{
  "optimizer": "adamw",
  "beta1": 0.9,
  "grad_clip": 3.0
}
Rows from block 4 of a small CTC audio transcriber, named by matrix and row number. Rows with one number within an expert belong to one neuron, the router's apart. Each number is 128 + 32 x the weight over its row's rms, rounded and kept within 0 to 255. All counts start at 0. Numbers have three digits each.
Before each expert's rows are labels from the 100 clips, of 14976, where the router gives the expert most weight on average: "loudest band" is the band of the loudest frequency at the time of the peak. Only what is clearly more common there than usual is listed. The data: short read English sentences (LibriTTS-R). In brackets: how many of the 100.
# router: router (model.blocks.4.mlp.router.weight, 4x256), inputs 128-255
# gate: expert gate (model.blocks.4.mlp.gate, 4x128x256), inputs 128-255
# up: expert up (model.blocks.4.mlp.up, 4x128x256), inputs 128-255
# down: expert down (model.blocks.4.mlp.down, 4x256x128, transposed), outputs 128-255

# expert 2
loudest band: 250 to 500 Hz (36)
router.2:152120129156134140179132057055156142079104143174120120111124153068116107077111082132166105087118116098160119106116131142180157127101092146114171145142135109124146089143097067133162106084145076056136136133183172223100080136125085195097110180148082105142128129128111129104158117161088145137142135034215146117113086118125144125145127121130129143139120129126110138125128135134104166185092
gate.0:088123163152130118129161165172136091178110173122176106117118136175139126165120120118082161129135153160105141114146163065067196141120166134129101154165049057121174118073079190127103080097178092173148136140103131097118071107122096105093125126047169101107183104129125154136136117114166170119105110161130138205123150113144109149174166121105172098134075135109126076151094144123147124106086
up.0:163092101109121158159090153139125131053144156173137103200150138139137149072109112170119054123138143172123127156094147144125124125102158185103136141101135138099127092127190145085138137127142153067078180169148115133122148100069200145167096134116168156165143164084125143121215136133079125131103138102112153139148173115186046143186155125152117180139149121141150140198187142074145235135117
down.0:108091150111166180154190132082095190077131121079117155111177154111183173146218106154125118105113145123120091122126135161192142149093116127116111103102139057153156139114139106167098178112183137082112168166104148153088203163130118107133128142179099138107147132138123106149119103150108158112128131137078105142090142090134121138124154095156127136119124144190121177179102077160080132099143
gate.1:157124113144103202109113066138090145162161087075112163186129102095092143172105123110094118141134108157175103179114176116131130113127122153093118139175162140082116137133116082155069118089101178113151130168105161108126121178169129113165135132164100111160175174158156124130137084189069076113143181130148124156150115146159150128120178171152134109121120148116117191101110095055168163125169
up.1:081107082136129121155120154160185125110106167119169077079146138150162088056094123194097120182174125102123103063119070135049148136110130157123142139016129167147120116114151137155105144088188112151133162157087133093171084147156120122099113098133162125122148152153102093156096153134109178141151136089152121132224159167164066106143134176172164132173102134124134115139135143165136096074153
down.1:163116146097106146156187148136081165158122110132113167185209092107179119129170139094108114143154101138100111055150123098095142211106100082127089119160096137109096084135097107150105124123096117163102126147120105159102117091120145139081127134097108122119134165124147110098112157151139158202156138139167107152065131100142136148164134142095113085137159132146078124114084132143112155124080
gate.2:138142130091097161141171125125066110175196167115112093112106104134153122135061086087113141137087120100163104140156122099132117126070087097092065107147067129100164116147132114135134106192114114119168108173153140141106121114093168124118148164163125115165065126128103177163161098137162085152131144130102155164062056115207085137080136143154127111061141165104080161145137161156123091105177
up.2:082140148099087102151144192090166141089138069112090161097134135149096157129106065154150160094116162097155144172098092168114121121129124170107123102057124144108092098142140136116138122093161121109171109080136119152197052118146140182113074094131064144087146169147093045180132137159147199121134145167135122108127095143149113137120187173082103179155127064124178132125151131160125101106156
down.2:134112065173180220101177076089144112094156085090167111130166135118104167160129151110155112130132123137154133052129165086074150193145097124113120063080185059123122172103131110176121090151150133215114130166127130190148092170143152101090172110107110100126147170082078171140108145158100109085112117124095149139114144116093109106130105141207167140118115117176128145171096155129172119125080
gate.3:093123102103100090185178112137070180131085127116129165136107186140095129158101110081172108080150118126110105103120118086072119185216094124162186150158022193101152114059169118130148097059095139076147112115143109129104128056142121130058138124148111092098147137102183150089135099148094114138144206139051111123110096052195168091163135119106145106144060118118127108153120109102121122140145
up.3:089132130124123125127123097143108164125077130103161114112137129152119092120084105073051088120173126121124142091095127142130111089123088193159138176140122141105139148128149095140089093115063120072168115105121137173178098079080141093147089142144091079084146134081104109107166087152104076117078119138155124167115120108197189145182167168134174142110129158101087146093157079075147152134067
down.3:105120116109099173134142157166112136051138133072113104139097152178083143063195123185167169147092087176105148069105127132108122148131071134115102147147085113107145120115131138144089133112191114048125105080182136172134085098120093170114119165121127115158211213105115120137124147121150104120109165137072134149126124117221122089149139074129130180136099168107129139150037121125101175120108
gate.4:121135117074128160133118159133131133094137156147142133121078137125160165096113127172123167147061157091103106166126098155134092072108121121118151100089152066087118141118168159118116220120176110133107143149129132147148133159114144104132149134072050182163175184145119090086127150122148144124131159140114197133128134133079106095155138114116125125096173109107113152138098123049088119090113
up.4:211197131123136191112113105100132184124147174144100120123085104107139128111159190111074121149095133125176173111168111153135131087149130143071142173091136096098092120034167102135100180136138161157108114119188162100089146175127131156152147121071109110177179181182127150132116211134201149129153187116137162111098135147143114090150147149108152128073204103100110166138086081107164132074062
down.4:135211153129146147089167124142156077123200119065144159104086102135137085148067145113185119148124085111123087163122151069176139157141102146127125130154122111144177141094130133139126151201133179117120093172156109154052160113108162064109115088169137114090127068094124124171089116136133196053079119091141130128115142154114140119150103140168179119105109111130153163148102139128047094101175

# expert 1
loudest band: 4000 to 8000 Hz (68)
router.1:147106109100129180071160117123132100145088137100158193133104065130136067167140168112101146112113165131095142086136086104086115067168138088115153129098198048091168106105119137149031209193106151214146148101151153124142145170153177143142153104065167126146081148150103152139124177160163117142088128102114114132101151156088076126192139166111089164103129151132147175198096169100143131046163
gate.0:115103092141164137124089064190165064144107138097115160099082127152116134109141146107071074142141075118121134171137177141158119066129094117197133155099166103104050139177091151058121173140180169160162132157103110115204111114159128084125162148126109138118130145135119108140163178165179169130091097149156141118158149170089101142172102160089140162168122108128115111116121152098150143126104
up.0:130131121114130139134109167133124134163064123139132081144127139183104110103123109083149172163149145103132079139153161056129123160081129118153139118138120117123133143113119102132097116107150146083154117110127090084128138127143141142133142141122086151151157122100146123125157138173078089141094216125126116088221151136128093168133114125186128101120137097155139160117107153132135063122094
down.0:119071133073074136100050151204144074120150100120175045150124191193040096092135180129143152176131162125104125155137109125165117134139144165167128145106121127140158097107122146115110094133128145102147125107155104108086106088132124103102175128141107190090167109113121105178184102071088227175139159131073146174148122093086151109146156107162140159138064117120132121147177144134148117138097
gate.1:100132126166130093211065132133178110104152138155084068107166114129107099071118059140116125114161098128133105164157137137116145157196051131124115159155075127078133090126123084125155054081153168097150126108120113168129108103145117154128114159135136180099173073073165122135163075142104125169100151132152071130173134104149159074115150081147148079066126123121127127083176155136132129143117
up.1:127123111102108135088086085171115118128152162152094057090148092098145145103099168127110162082154081173159163120069151091168080097129111124119153139132160111156162134117166124096135111156153167113128147124132156183230129187132124116112158153050127164143131101144127148154102144112117119122112139060114084118110168104137134138090092162081188065129132130158101110146106084082185116152178
down.1:186134141149081132064085152121119081087080128127094149091149133114078106117094175158148145133088180130176101182201136147125073081167183141160085072138173108115146184154140071146155153156125183136109127122095173095187136073143158099168126150169157119155127145161129183093156143171056134090140104150111188121116096109111130128133074118119167146189102096164115140152119124129127136114174
gate.2:117116141162194137108138120158110157160166169135117158124162148127164082104108101102109124153137112151171152100104121147149114113060092092086132145117156144107103127115076116162140172134115116185131074192118097083178115132137210114101201087114142082142111100121130152140104088173158137166155095109120143130108138100114119177185139132191109164125069127163116150131101123142139074097122
up.2:172164114176123143138110124138142107076122148145044138117161108107048097114112089145205148161142117053143129143137160165162170120095156170097115108115115141141151145111144101097122142118149175133137141116079139079147131113170135179144087040119112097110142166159135141099148091182140145093192180094119148147143134186153123135082149099104122118097162164116159153089196148092039128107120
down.2:134147139087148192169133162124137116152130140133104053182132104139127105130139153152091066104083093103201102113101216090081123165160154111224081151130120123142119111120127123109167117145103127074152129132114095149084115121167112102146184116102106107161074154128124117130144162085104139114103128153140156169116182078159144135138079123088127083188081093121145122078110138088121114147089
gate.3:140102136191129088165126147153148119105102109042111189143186171103118160153183166159101151105149124156151146125101143205125112147136106120124116105133134113138113126145143100120179074106125149125072125095142133121084153101132058149152128197126144146122160092101141160152207134154125119149126120104183110160206080164141111078107092106115168111163047131186182092102116109152142153124105
up.3:110117119109136145161145172060216108095150127160095112090146067128132112110063161158111056119122118084130140116081109125117192130107086103134122180176101136121128150209118138100178121101116110137133157154120060145191120121144156139110160090115143075115122104074143130132067143157155113157083086173138170066110116129111202168170077125125104152120089148123091127142137152123144087128064
down.3:158158172162098175136098143149202163156078184120130156145165156107139132176135069075171138065097210151129093130076074081117104166152087183081093078133074126151149123123102168111141109138142093131145106146113148113166136120129169124069149128112112106134137089076166126112152090132129152128105081140152097125132150183119139093157171142134176092152037116056163088061138129203131134151099
gate.4:107117189140101171143154059100184086172123124189135066094167119120137096126127132131153105075126106083111069150107108111142110122205108081161138171090112104123080155113062067137047098121103179134195106098156142171172146104194114148123118142176137188101105090135135110131095134136112149126082096180147115136082167165121128088051140161131100097170117092112099117114068105126065056183123
up.4:143099109112141150153218102044163117094140186128105120148124126087139132084117125098083089134113125157117174128157138182094103170123158154153091147133128137098104153101137095154174170114113124145131150197108140123136122100103089138122110151117069073188202103077144137107163133148142083126183120125097122091128072031103160176077174113195144094132160173168110145106074156158131166118097
down.4:115105102136181169157127140135172163105100171156135161059095090136113106161163033142143182091173201171082105163155120088074138168101067106086160090132124139137116134099158135098084139148114080072158155121102119188174126139100129083032169185095101130148128102082154101104170149112178120124141149130143104103169127104105072142144180159118139100142126114101131091163151100149157122135133

# expert 0
loudest band: 250 to 500 Hz (27)
router.0:107120119109120088100097165133092111133154083104082118119128150163114164152113123104148174165175104127131101175150202132110146153141122145152099136215109153160138200078125141099143069105103157131091143129057112056133163062104094078180104124150122123136158122105144122133103095131156171090144093204098137153091141174145172110062094105111107128036127095136148092087149109117138111154114
gate.0:111140154053097149135116097149134127081153150124169128120110118118080121106158136139121172180108156075138102138128113192133096097137076210143137091099183123075125148143156159109134131126117162132159081094132164212094144133107180138144115170131134096115100134165081108142120133067108107133072151134156138140133110143156179091129133209068122149159177127126109141081136139145111169155161
up.0:155115131100172120113045127106123089169136131135126169135112103030123161133092159136150118106160099114150126134074090159125143124098122185124160102156160180158132145151089161096149106158103126139184117108176171117147149096184098078087140117150154064156095158109118097152144153119112135132124097135137170173138158156148117110121123155120096158145138102063169145179183113157086126107119
down.0:116177158113125143084115131079086142101147156162145144093103110117187112153147073094119098113145104149181146140182084114119205134156155172142114119146123166113164104101159102129129095117193134109178060121107145158112110070122176135159155140106145167116155159115138151140061090123114111136112138138114117147128122130162119152078116123108142082121064112114077132077133132072151124072145
gate.1:096106142133187142150112112142107172132097145096128133097135126106081139128133103141118079131153121110165180079085125151111055119175095128141179170083181127118122124111137159125138139101163140090150150095121141127154087160175214191093169117115147079125126127164108124065115158063110144151145215119142116130200153198164147082191091175112117113190086115127123122126131137108161059113101
up.1:156150132133120113136116127141131154061115108175158120145050138161079169187089168146138141154146178115107090153148048097124127191169138162166161123100096132149091073116208176119084117065133145112121142143143116110091147130143131112093186131100111121115136108150115104175131114129074185135127163106048110132152133093162129114137126131085096094193105108131206115137157089086122062122111
down.1:122116156147189091122104165169057066087055141114162216124174132103106167085181124172113114124119108105126164086044139162146123117121186095157139173147147141108119178178163157131153077071156131073092112132126084164151161132096150164136104136080097143163096136104132128155140188101179093118153162143138120109132117193128090130073116108092175127119123161141162163106124085091132132113158
gate.2:146109109098000112159085080139127121118166145169142170110127172117122127139151138114101130115115158146147155129125123145100128085119123109123121100083177147111113075142146137150144158183112148106106125130158156118146045107124170101128083168076133138146111091082142150116154080193147160136162108126144088105177107150158126143168171101129187119150107172168124166164090084094106224130144
up.2:183102131114167158107136140131135105126151108108126105081096080112097112103140094126150096132150148071160129100143133098113166166094118136097137140144082165080069145126079096147138118117140147118182139108174099160135117134074111130067170034171129121120117133100090158161156193130098128100172146072165193174161139169116126131121111114139072153214180098082128139160138073164131102168092
down.2:072148139120081123132159118066155126126159137131094098116142142105200100124096210163116116108100135090144137172134058149141153118168085181098129093130125125117116122106135096109074136098136136116169141116176082066162123105150109135159104138125130146160145122125081101173147126122198049123155108093156103110154133119135104181133164187160158213172156126113152143205108077134096079114168
gate.3:136123136116078110157177115111148161135212125127124118104132128140155092084115066094086117160149093081139130089146125070118172177107089168162152138127062124094098117174178153127114140120097142109228122106149063131102085110121127142064125079153110155171170109131157096093124093163151104144186182073161153106169131138162113112155110140070082151210155095104098112123094099176117136095162
up.3:109161150110126152117102137142187130096064108107134103126096132069093154095077131168153204092089138164141116147105111119217148113125120145092129083114152170167135121146146120092102173107175128120074120154123160176145122144072094147154166126106120170143160148124116145165139143107100134105099076111130179213086134114118092122169140119174154179154104133085197145134151135113126085156155
down.3:121151155099080080131104077137119133153179120119115109107085153128161100091096161094207157086088139133243159169075126064182079146110108140103111114160132126154141114129152112161162082109137129091109159133114065131120136107130138081145163190102080161113107138100070152135087121092089148165096125099071170131120190099127130128109098110180172106078096171106082130128104129136150125145147
gate.4:154102099108136111130086136141111132188143171098069107135114112150227101177109128103119099149163099097135055160152092097122127151122092111120127125170120143094157172101100167138140072205096104100203087146182133163168156120144138103082156156116171173132128106126127122153071122130154153141124154140078128123173195206144147145061089113114129112132173109150117159131140087103075155139159
up.4:175085130058138141164149163081159107154182158190110142113109111079137136151114137090094129137120149149086092157154114083124146171108100145124161113143118135138117093097154107130140151156087107097142105127191098114084208071087103084156132107146129208166125152047092082186122158207088145148121103148124101161115122148101136139094134093138096106085113084130158133066123122152113179138150
down.4:150135150101096154128116150154138129131068092112152141126179164079113093122155121085175216117090114081096164107148124117138090064132118136107134095075162158131134166179075127111124150137086156142094120077098162079162107150101155159094122122104139036089111128124071121093193128117112125099132130120164156091161093136157116146095165140119116171175129135108176084119113143169157086106143