From a checkpoint of a small CTC audio transcriber.
Model: 7.32M parameters, log mel input, norm layernorm_no_bias, activation geglu, moe top_k, layers 10, width 256.
Training: adamw at rate 0.0017, batches of 64.
Data: trained on short read English sentences (LibriTTS-R), 26041 training examples, 11.6 epochs.
Rows from block 4 of a small CTC audio transcriber, named by matrix and row number. Rows with one number within an expert belong to one neuron, the router's apart. Each number is 500 + 40 x the weight over its row's rms, rounded and kept within 0 to 999. All counts start at 0. Numbers have three digits each.
Before each expert's rows are labels from the 100 clips, of 14976, where the router gives the expert most weight on average: "loudest band" is the band of the loudest frequency at the time of the peak. Only what is clearly more common there than usual is listed. The data: short read English sentences (LibriTTS-R). In brackets: how many of the 100, against the usual share in percent.
# router: router (model.blocks.4.mlp.router.weight, 4x256), inputs 0-127
# gate: expert gate (model.blocks.4.mlp.gate, 4x128x256), inputs 0-127
# up: expert up (model.blocks.4.mlp.up, 4x128x256), inputs 0-127
# down: expert down (model.blocks.4.mlp.down, 4x256x128, transposed), outputs 0-127

# expert 0
loudest band: 250 to 500 Hz (27 vs 10.6)
router.0:582541519481512474500550504546464552478560597456528481484489444504372500463492516462508545490475531526522490482527571488477476491500516536568451664453450473473511441516527489519437533531449546567507443480479522550442543520505466464451509502481459543488508534519481513537370491477479442508529520491491461502512479541487552538469522527498522536500504511542524513525529453471541512445517
gate.0:457485556447422446505493539545465483523527540516559497489498470458547542490538470508573490559532555490516499496490460554535508529522473547489432488536539490515529507474499521580529458464464497536466526541531530454425544458495428459460497469459538529511477500434475456608558570453527506540557522556442561489527487476455474525462433553484592512499458467382498520455492426475501410564444
up.0:449445537461511486564510450571522569470478535515459479480421371485521530510508492494534543497470469473477586485506466497519513487517570471579372472502532505528484479501498451548492529558451445542455498469494503554454457520576426485456466524424540506486483505512464473572537443477521452545565573516455431408489469538492450591501484558474517483511515434469528458460527490501546466452531
down.0:477565501428504454550540474510487537508532388482540565503511442566541508522460444461499495448436470505527509517458610481459489482527502491536491535476455520548467544581487475474516533552559456494497463423570455522563531495443485440568484459545558470497517497518420490530451579516556533522505515418532452551583456541528504443512482476454447523492467414466443493532492502569569490558436
gate.1:412445571471450461488493444539494536476417447440534466479432511495484480532494562486488540532486513529527549517520411525502538484512614465525476520489539498572577479501455491512503535468476483477463576603494515465547500453451457515466549409472563426500455470512460515532526535538527506479493491496510523553471515491489539470504547435495509451495456480476490556528409451500512515487503
up.1:466478511452553487472453520479463450493528381512524528540507503535525504486505490463418484568521444519483553496572498466475512531504535520493548493522546536552539496523510516457498518430449510570496512429496465445529506524499522500391487474471480551471537428505450521456440542433517466483471499497471426543510428520517548521467463464523472551513465526518401483552466460629459503526503
down.1:513514491578488455430413488431515516529443519428487456450479563523430506515518544522494480495488475454499442525498505484556616470498450547564499516513481467560537506487493500469509506411502506487484505514499507560503511538437497522536549451502562481571509465526480507531437454481442478547426431503437557450557587563543467479429512506489493509510474502456518503537533515451516501484496
gate.2:469510489535529518471427473462570417497535542519476453532410497490488479470533476548614498499519575480471524438525496530565513479494529564553516533457501452457485481541504570532475490579503505537535424456525495486590524555556500539458476413455424497522493493456482462444459532535517472590506506511550498517494507513417492495466514522543464436444521466528585457544547504452517528497485
up.2:436494424489487508486552468510534530519561403568490512554533438462555526486490442454457526601481537517429512430517536478535513485513499386512488463501438520500551552534521533460471498503447474510526488546474487547434545449567497461501509487451445488538515492530458505484533532516443522492542545546464392492530505534522435473531441491476547523553501473461509541481418527515528506486579
down.2:443504513555513508479449526478426511544515519540473494516537455488492552449461396493535474460494514458527489446501461482555564471517542549488504468542486502466521637590456501534439504490516508499510527479465567509520483495489509498454411512522543505432486474470449579506538481433410539529528529559502466486467502550463469560531482515479508537562486501532440517469599474497460458544438
gate.3:364493465564491516554512453525526549548455466429530506513447514505519544513494488492411499490551518534431535455529512451499480488506524542531492522530544504474505471427549501552487482478500530493441527486439435502482499461506414451470555465484439511471515469516460519482526501503446472488521516499455466537483515392520480522527462565463442433446576502542496462505482518563477514528567
up.3:534532503436510527423442517542472459447505482494463415473528487504538534539563492470529492587505481444509515490533549504526475481574510424463530484505484520531549604564529451445461558452478476468502416518603508547512548530483571562458480556545495479512566488504518403471525539539511602455485475496522527467516462569553498410474512504489510500512528513558489534526435503555561501530504
down.3:518541426495528486524541499521540448527591534466485479526483409493536577473538483533505516535537513460591452527479536531513413467537571485482469504452495500473429540519503585499470524560506477473579457554562453494535516531446438480427462541450515445430534482488543563512482565491465527490498544518513431492588503452498523514506505568516453499500520522485485523471528495481514577498456
gate.4:457497571476464444564482472535535558485545532517441481440543428524482514463460493514472500478498545510487528521458465518484548428463494543566469511477533437498449476503516563486534558545515560489554463542481510519444456526555471500509465491458561601503414454524503554497496472457551449511506574480485508530497470546442484529570512546554478538448459442500565491499542475460440432421481
up.4:497483474516583492532468498445517551502526463555519444424566483504440492538563417408552549519498589486482517453478522524480541524500515491536482522488531488495483563495497561482494562540544515526531406467490498554426580462494533431536422516502471492420458477509518456495557492471491517432535513497508550535491528560509495481480444513521429478539477451506528480419483481488601451521482
down.4:490540475470514504458465514442579441558478461500504540568509573566519472535501477540481508463513540500564408510491473508549563592545584435489516498483526572456559487505571520552542458464493476499567595521454536538565507551492551579409512480480522489522523483484503510461497464528387517479501450500505505500488536458506484428455496470448505458470601452426491523504486535475517516501459

# expert 2
loudest band: 250 to 500 Hz (36 vs 10.6)
router.2:454502505490437541526452509506557533472399457496534491499510560489695482515485525467476415523524501475545479522516458576490458490473474492480508461472520503538497577534484512474518469405536500476503503489464480540560507520451490556579469465531455492495487497456467513450643529511551538537492469489522496492487490467544538478494481463516510473547555460492532511518439546458524501550529
gate.0:516458502529530523588516449552518506488509530550570556507475460471452465528569457476480516514460414514525496457493493443474599472521544410506511450492485511516529456473599493520532464429455486540583454451534469519511495550495475495551571524540498500416528487496524578449500511564491527452443499516480530526459518531501535470506534512435468508498457563521504569482546542513559490427527
up.0:469555533429511524409455538495523469505468533489537428432445502474470545461429557477478461565528508515449429503472491541511455465486466494519496503517447457551456507494494489511516495517540438508479513496491526567424495500558463449516502533498470528585485527506534426559511513429512463471549491547452526487517553418471421477453453519509546483502534447477543476477511465504501524510535
down.0:554463492594477454471468402507565504466429506496531437492506522558558499455499534528470548547469496469500513522439537516619476551515503537488543480507533458504481519471427471484449546461477498515430550500529510445477502460468498509493430537502466543533452400472505559505519487421545487489480567422480490528485560504482386462537515405580445521460551492470496544512512499477465516453475
gate.1:444478512546523423425524530545565505485535503487488493535499577436515500518497506526566512424531515476506478504438417558522503455468484449561503464480474500501520454525526504481479577530436522521471525503376524438543490575434501499493494459504527506460490514459509488492473461470531502554469479435485385509441520437492521544445554447534502456532487491549525583570493555488383544517497
up.1:428499546493490599476533468493449511506462445518559497445459442466444471482546473557459464504528502516477463518556512455500534521562495442486462438510477543478557457482502493508520391477557509508477499516462458491503477472574518518552522490531603493571484502504481516450398528600468529535498457524411479469507456472482453485480521531427525489497554490523461528498525525527522496509470
down.1:484459471536496501506482477504504488481574423505485505474472478485487551481512513497556522568485449498475525553499496395503487465518423457583510556443506464574485565510532443480519555498559462423381452452528524514449478473484533379583547455459587493486493503480469481519449570522537439450491520455534562583482521490528546422470531447495460525453500511551520562536577562521531464559527
gate.2:552512449530538483507513447532554435536547454532464510528521515539512531512510439574484492515534497488408490427492533467539549490493490517546526490469461512501444496445502590480547550505593520516568483507499493452491520542499457516555468577456456542456471488558466491564516514492440538388477518548492460512538558536457488548485450552528525402494480521505516508497542569465466474501388
up.2:544547446504469586491423441510553452569501504469536469482476487444494524447476512531487370522557558503466482470539532377534527556486488541450525520481474536517439515453455532463498487495435459521472492458479509558507495463536539508473496441563457453502581539477449482505489520541510480578476507471550506477582500513486470445520506484488538549513485507473503543562412515509541529516479
down.2:500440581467506417488522466426529481486555492553577491530466458487513459492515461509447507530522464495484449551443529521460530494493534495442493469558513487494455445496510465529541479442594492569554546561447462457478482481545416524534444572525540537478472511448527467529545510484523483466542483482456473492504523475530551439467507526455496499542418505550551516536501508535467560466494
gate.3:548527514492491490521476494560523488446471509491505496496525442508486554406502498514571572468535510546536567518478476493488473564559521513503473566475493496460521506514466516519531510551532523509491488462495501383537532491425499468537455504524474558504474520557485491478537528461559479529532527439547507496531480511489559438447485500531463513508444530512489439454528525565558533482436
up.3:521572455534446452539506453462498525522415459526485513552492439436567479488429461531561362519502562456568565497496530570581466461513496466499506502491518492480534502516505525536452488527508525439476467537516546464507512534521491526549451543515545564556538488500473581457482531458510522530535524447527462478473468490552566496419543421483554488574477528548475451521463537511474475473540
down.3:471560528433494472482502488563596495473446429530486498448520481486556451474509517497515435502444427451583443516505520485514525499542530460470470535440473498513555511556472552465477537441451436509488493502513537481493595461504472519596517524465531523531499479513476525472475538469489587469490508492541522534499544486558551471501466531501500445435496456528567540503526477519468482418451
gate.4:545611473514347523540483495486530495561483526523526418447545474464494475550523549477425492511568570523467545458518440515506505534483522489485510441527498493475504486495561481488491460482538471529496508512473478586468496479517519583480460473560471532498460505543549548531555503563419517528475516546495527465487518479520425551608492538454445508562548445465505552517471409546441476511611
up.4:453488491522470468520522451476471529526552506475519458534467484479533503500478497470448541508494433518461507504475483520523535496506523518509441462487452508463522428505593474524455477443536451536490460440479529426509478576461521512457464478428524519515457548530555469540495498488460496463449463488472500538448483427525527544602485579446491495503540507554504532467548474509416488461563
down.4:559489503455546482542524539490510445553459505566456443438518440488520440516544467534472502477492462545421590568447532479444528501518512484513462530589485531526503495581493487521534402509508529531441562508555474451520507491523472521541505592492482536464485515614462514432543522473521528493530551493519400534493473458468504500459472478474484508467517492500537460525470474487457499453441

# expert 1
loudest band: 4000 to 8000 Hz (68 vs 4.2)
router.1:464514539517515496484541477468497483492553505548420491500500520532411484504538432566522549496487458490414567436457538496550599505534491474476514430557480519514488497475501493482565471532571480477471489524562440467501501527574544488501489515447574501549538537520496461513481527521525508442444525526461480488529514490499496510529438469538478481501478514508484471467499547552477497537519
gate.0:455485550547475473510468447543570509555555620530533557499457502413440450502557477490502472488517466479524570468474437496529456498492528507466445485572490521437482511470465510469467488539537459493559544529492558566495430546540528531517498519552477422481461487469582604577513437473433504524497499501421498519484504498485505473554555516511499424517474522508514477529445550473481548422523
up.0:519471512538515536554457508461475469534481503516510551387519518469491441404509469438499382544531502508458428541531493526525496496573528476477543513566506489480517527494464526467395600516567529537479495524460520616460427511425437467473446535546508469464494427555503639442413451532456539566475471481453461474479526478506464480515485493418476534471529399528445516452504556490515486473465
down.0:563547456502501492472536569555451501477505489534473559534579524520468471454542475425525503513549476572486527521549441487580496459495482489456458551489442497490437563500490505588489477555386509536477530487495537506494502509489537511512522508455426501477509503443545497509470430546557532459595495526448459516499546536496443536477553515486502488464459548542530482472525542498516543536521
gate.1:548473483491531443563428506447528510509457545527487549498493400470592532456470464456476414506442518535531434555462416531481469492526461508504520536524573490517573487519485532532404468537495575576508503491449501523500521500471498462457474516556458566431480551521477565441490484512452437470459473451506554469497570560516533557478474502451482509525473529481451446499505480497526486489448
up.1:482498498465524534508461475534417461515569558525522460468507451473545500444484520554413507473485474441540440510522511506470478448587466513535432491542513482467462486608554507445464529466499528550481496557564530447550450481461439521445557460421496546504518473538433473573472485504475497582555517513541513453495490539510567516471607543527521526536498480448454530547515510539450513519435
down.1:482521473483485520484495490481567483557597547504432530531484508491495494538456470553448511501449502469500522488502572504481450530471546532415522412476420483456552584509552483539554436469548508462517469490541517498512450546525438571529440464438540458525516500525576559509513524439466509505460477518477448460487540504480510509497402464530502537540524539451505500469475522512429594487517
gate.2:428425440502560487481522523533525513506556517513522471560415469512473503547501428467483472444477510470490524531500526450549491512501615507502540480479557560436524399491458487516540462567525455412545463565460519519501529516547549500462502549528483502503487482540471529524440482475467448461508446489463443497512434488520483567538484507521573378427458589564445445500451525539493582534528
up.2:489533539557527511489537427521519430601553476483511466571514492472452492508509609529483497558498441506453507467516493483467511555497505533493518550506556460486526517478526470495408573505533458532569472475478559469513551554480500520506421462558457531517609515523560500481415443444490511550498494446522453487513465502485496474429486543447510476523518510520530535545512434466443439448481
down.2:489512562499514548563487548598502488474482503488437521504542577452531512528487458432522504446502513447500451452501477487469506453500554481481442463504515532540433499522462544525436450458484559576470500566466490501470498540403531471600611436451567421473480471502539486466528517552505426534500519490541488558480496467437566512502530512540499475513461484469439500513544579425490484495516
gate.3:563494497421505475404500528438486526449462558511520540486447575532535477519514508486522505471510451517560452491488421546491432494502450495546486474499463472513564540523486442472502459454443526569443506502494601513553520490422493508447552481504501518496477486408508473438490438416473505484473444487446528518506510558568472532473546398513545528533476435508483465497519547474511498495582
up.3:505493550496473458561505508498563497555512570506490499465512475421472451504462566504489540523540493446476580481430445484532552521517538515473404513493530538464478499547509552471535478553574472460513482520516432525461489446564445526545444450525475478508509536571525495565495556492518464498537499522527482418457533481429529534534477559515479482592482549556450431489503452517501450426534
down.3:477494489495486487476487426551524517515525469523518495539447524466552529499499464568523480484552479439514467462493445463474533603494594441594478498465459454472536445470525481534540510511506539546561440500471525509446500524550492508448477453446514520450553515535518523507477554473453481493505492435552568482521469463437495578498553521520535425486543492517488482486506452566510532512441
gate.4:464502492505541519517478542499466482538484520506541530457557470543551461450525521508575539508491475523576537504568486510498493469526483551527475530499547509516530528532544549457514519521540508500450386606480447547492525521533523519512506484491500533454544510561561552506520517545446467494438469464566507485458450570498536420531470508528539501515510552463462556471497486520483469468456
up.4:514464442559569480571453473511521466518531461482491507462517470509618476567497458510497455455490512446451472549510477453437514490483502465480558531480544446522508475532522465531511408474532489488447502523454449497439451488428538485506501463521431519494474510497494593500486568516581496561451417512462448539478513483547536498471459575505457463516471469546498491472476536511481518454567
down.4:536422441568484492543516500484490443549552535513545514504543431494510476484529522443498437530497498529518480443476539554507531533534520386511470490459515435511427585565507470564428487460497484567552493492546516508492518513520500557515432489476451459480496498482532481491461553487489531488462524482521467532462523478497510493498501501448424575543483460496376484457569467518562481477542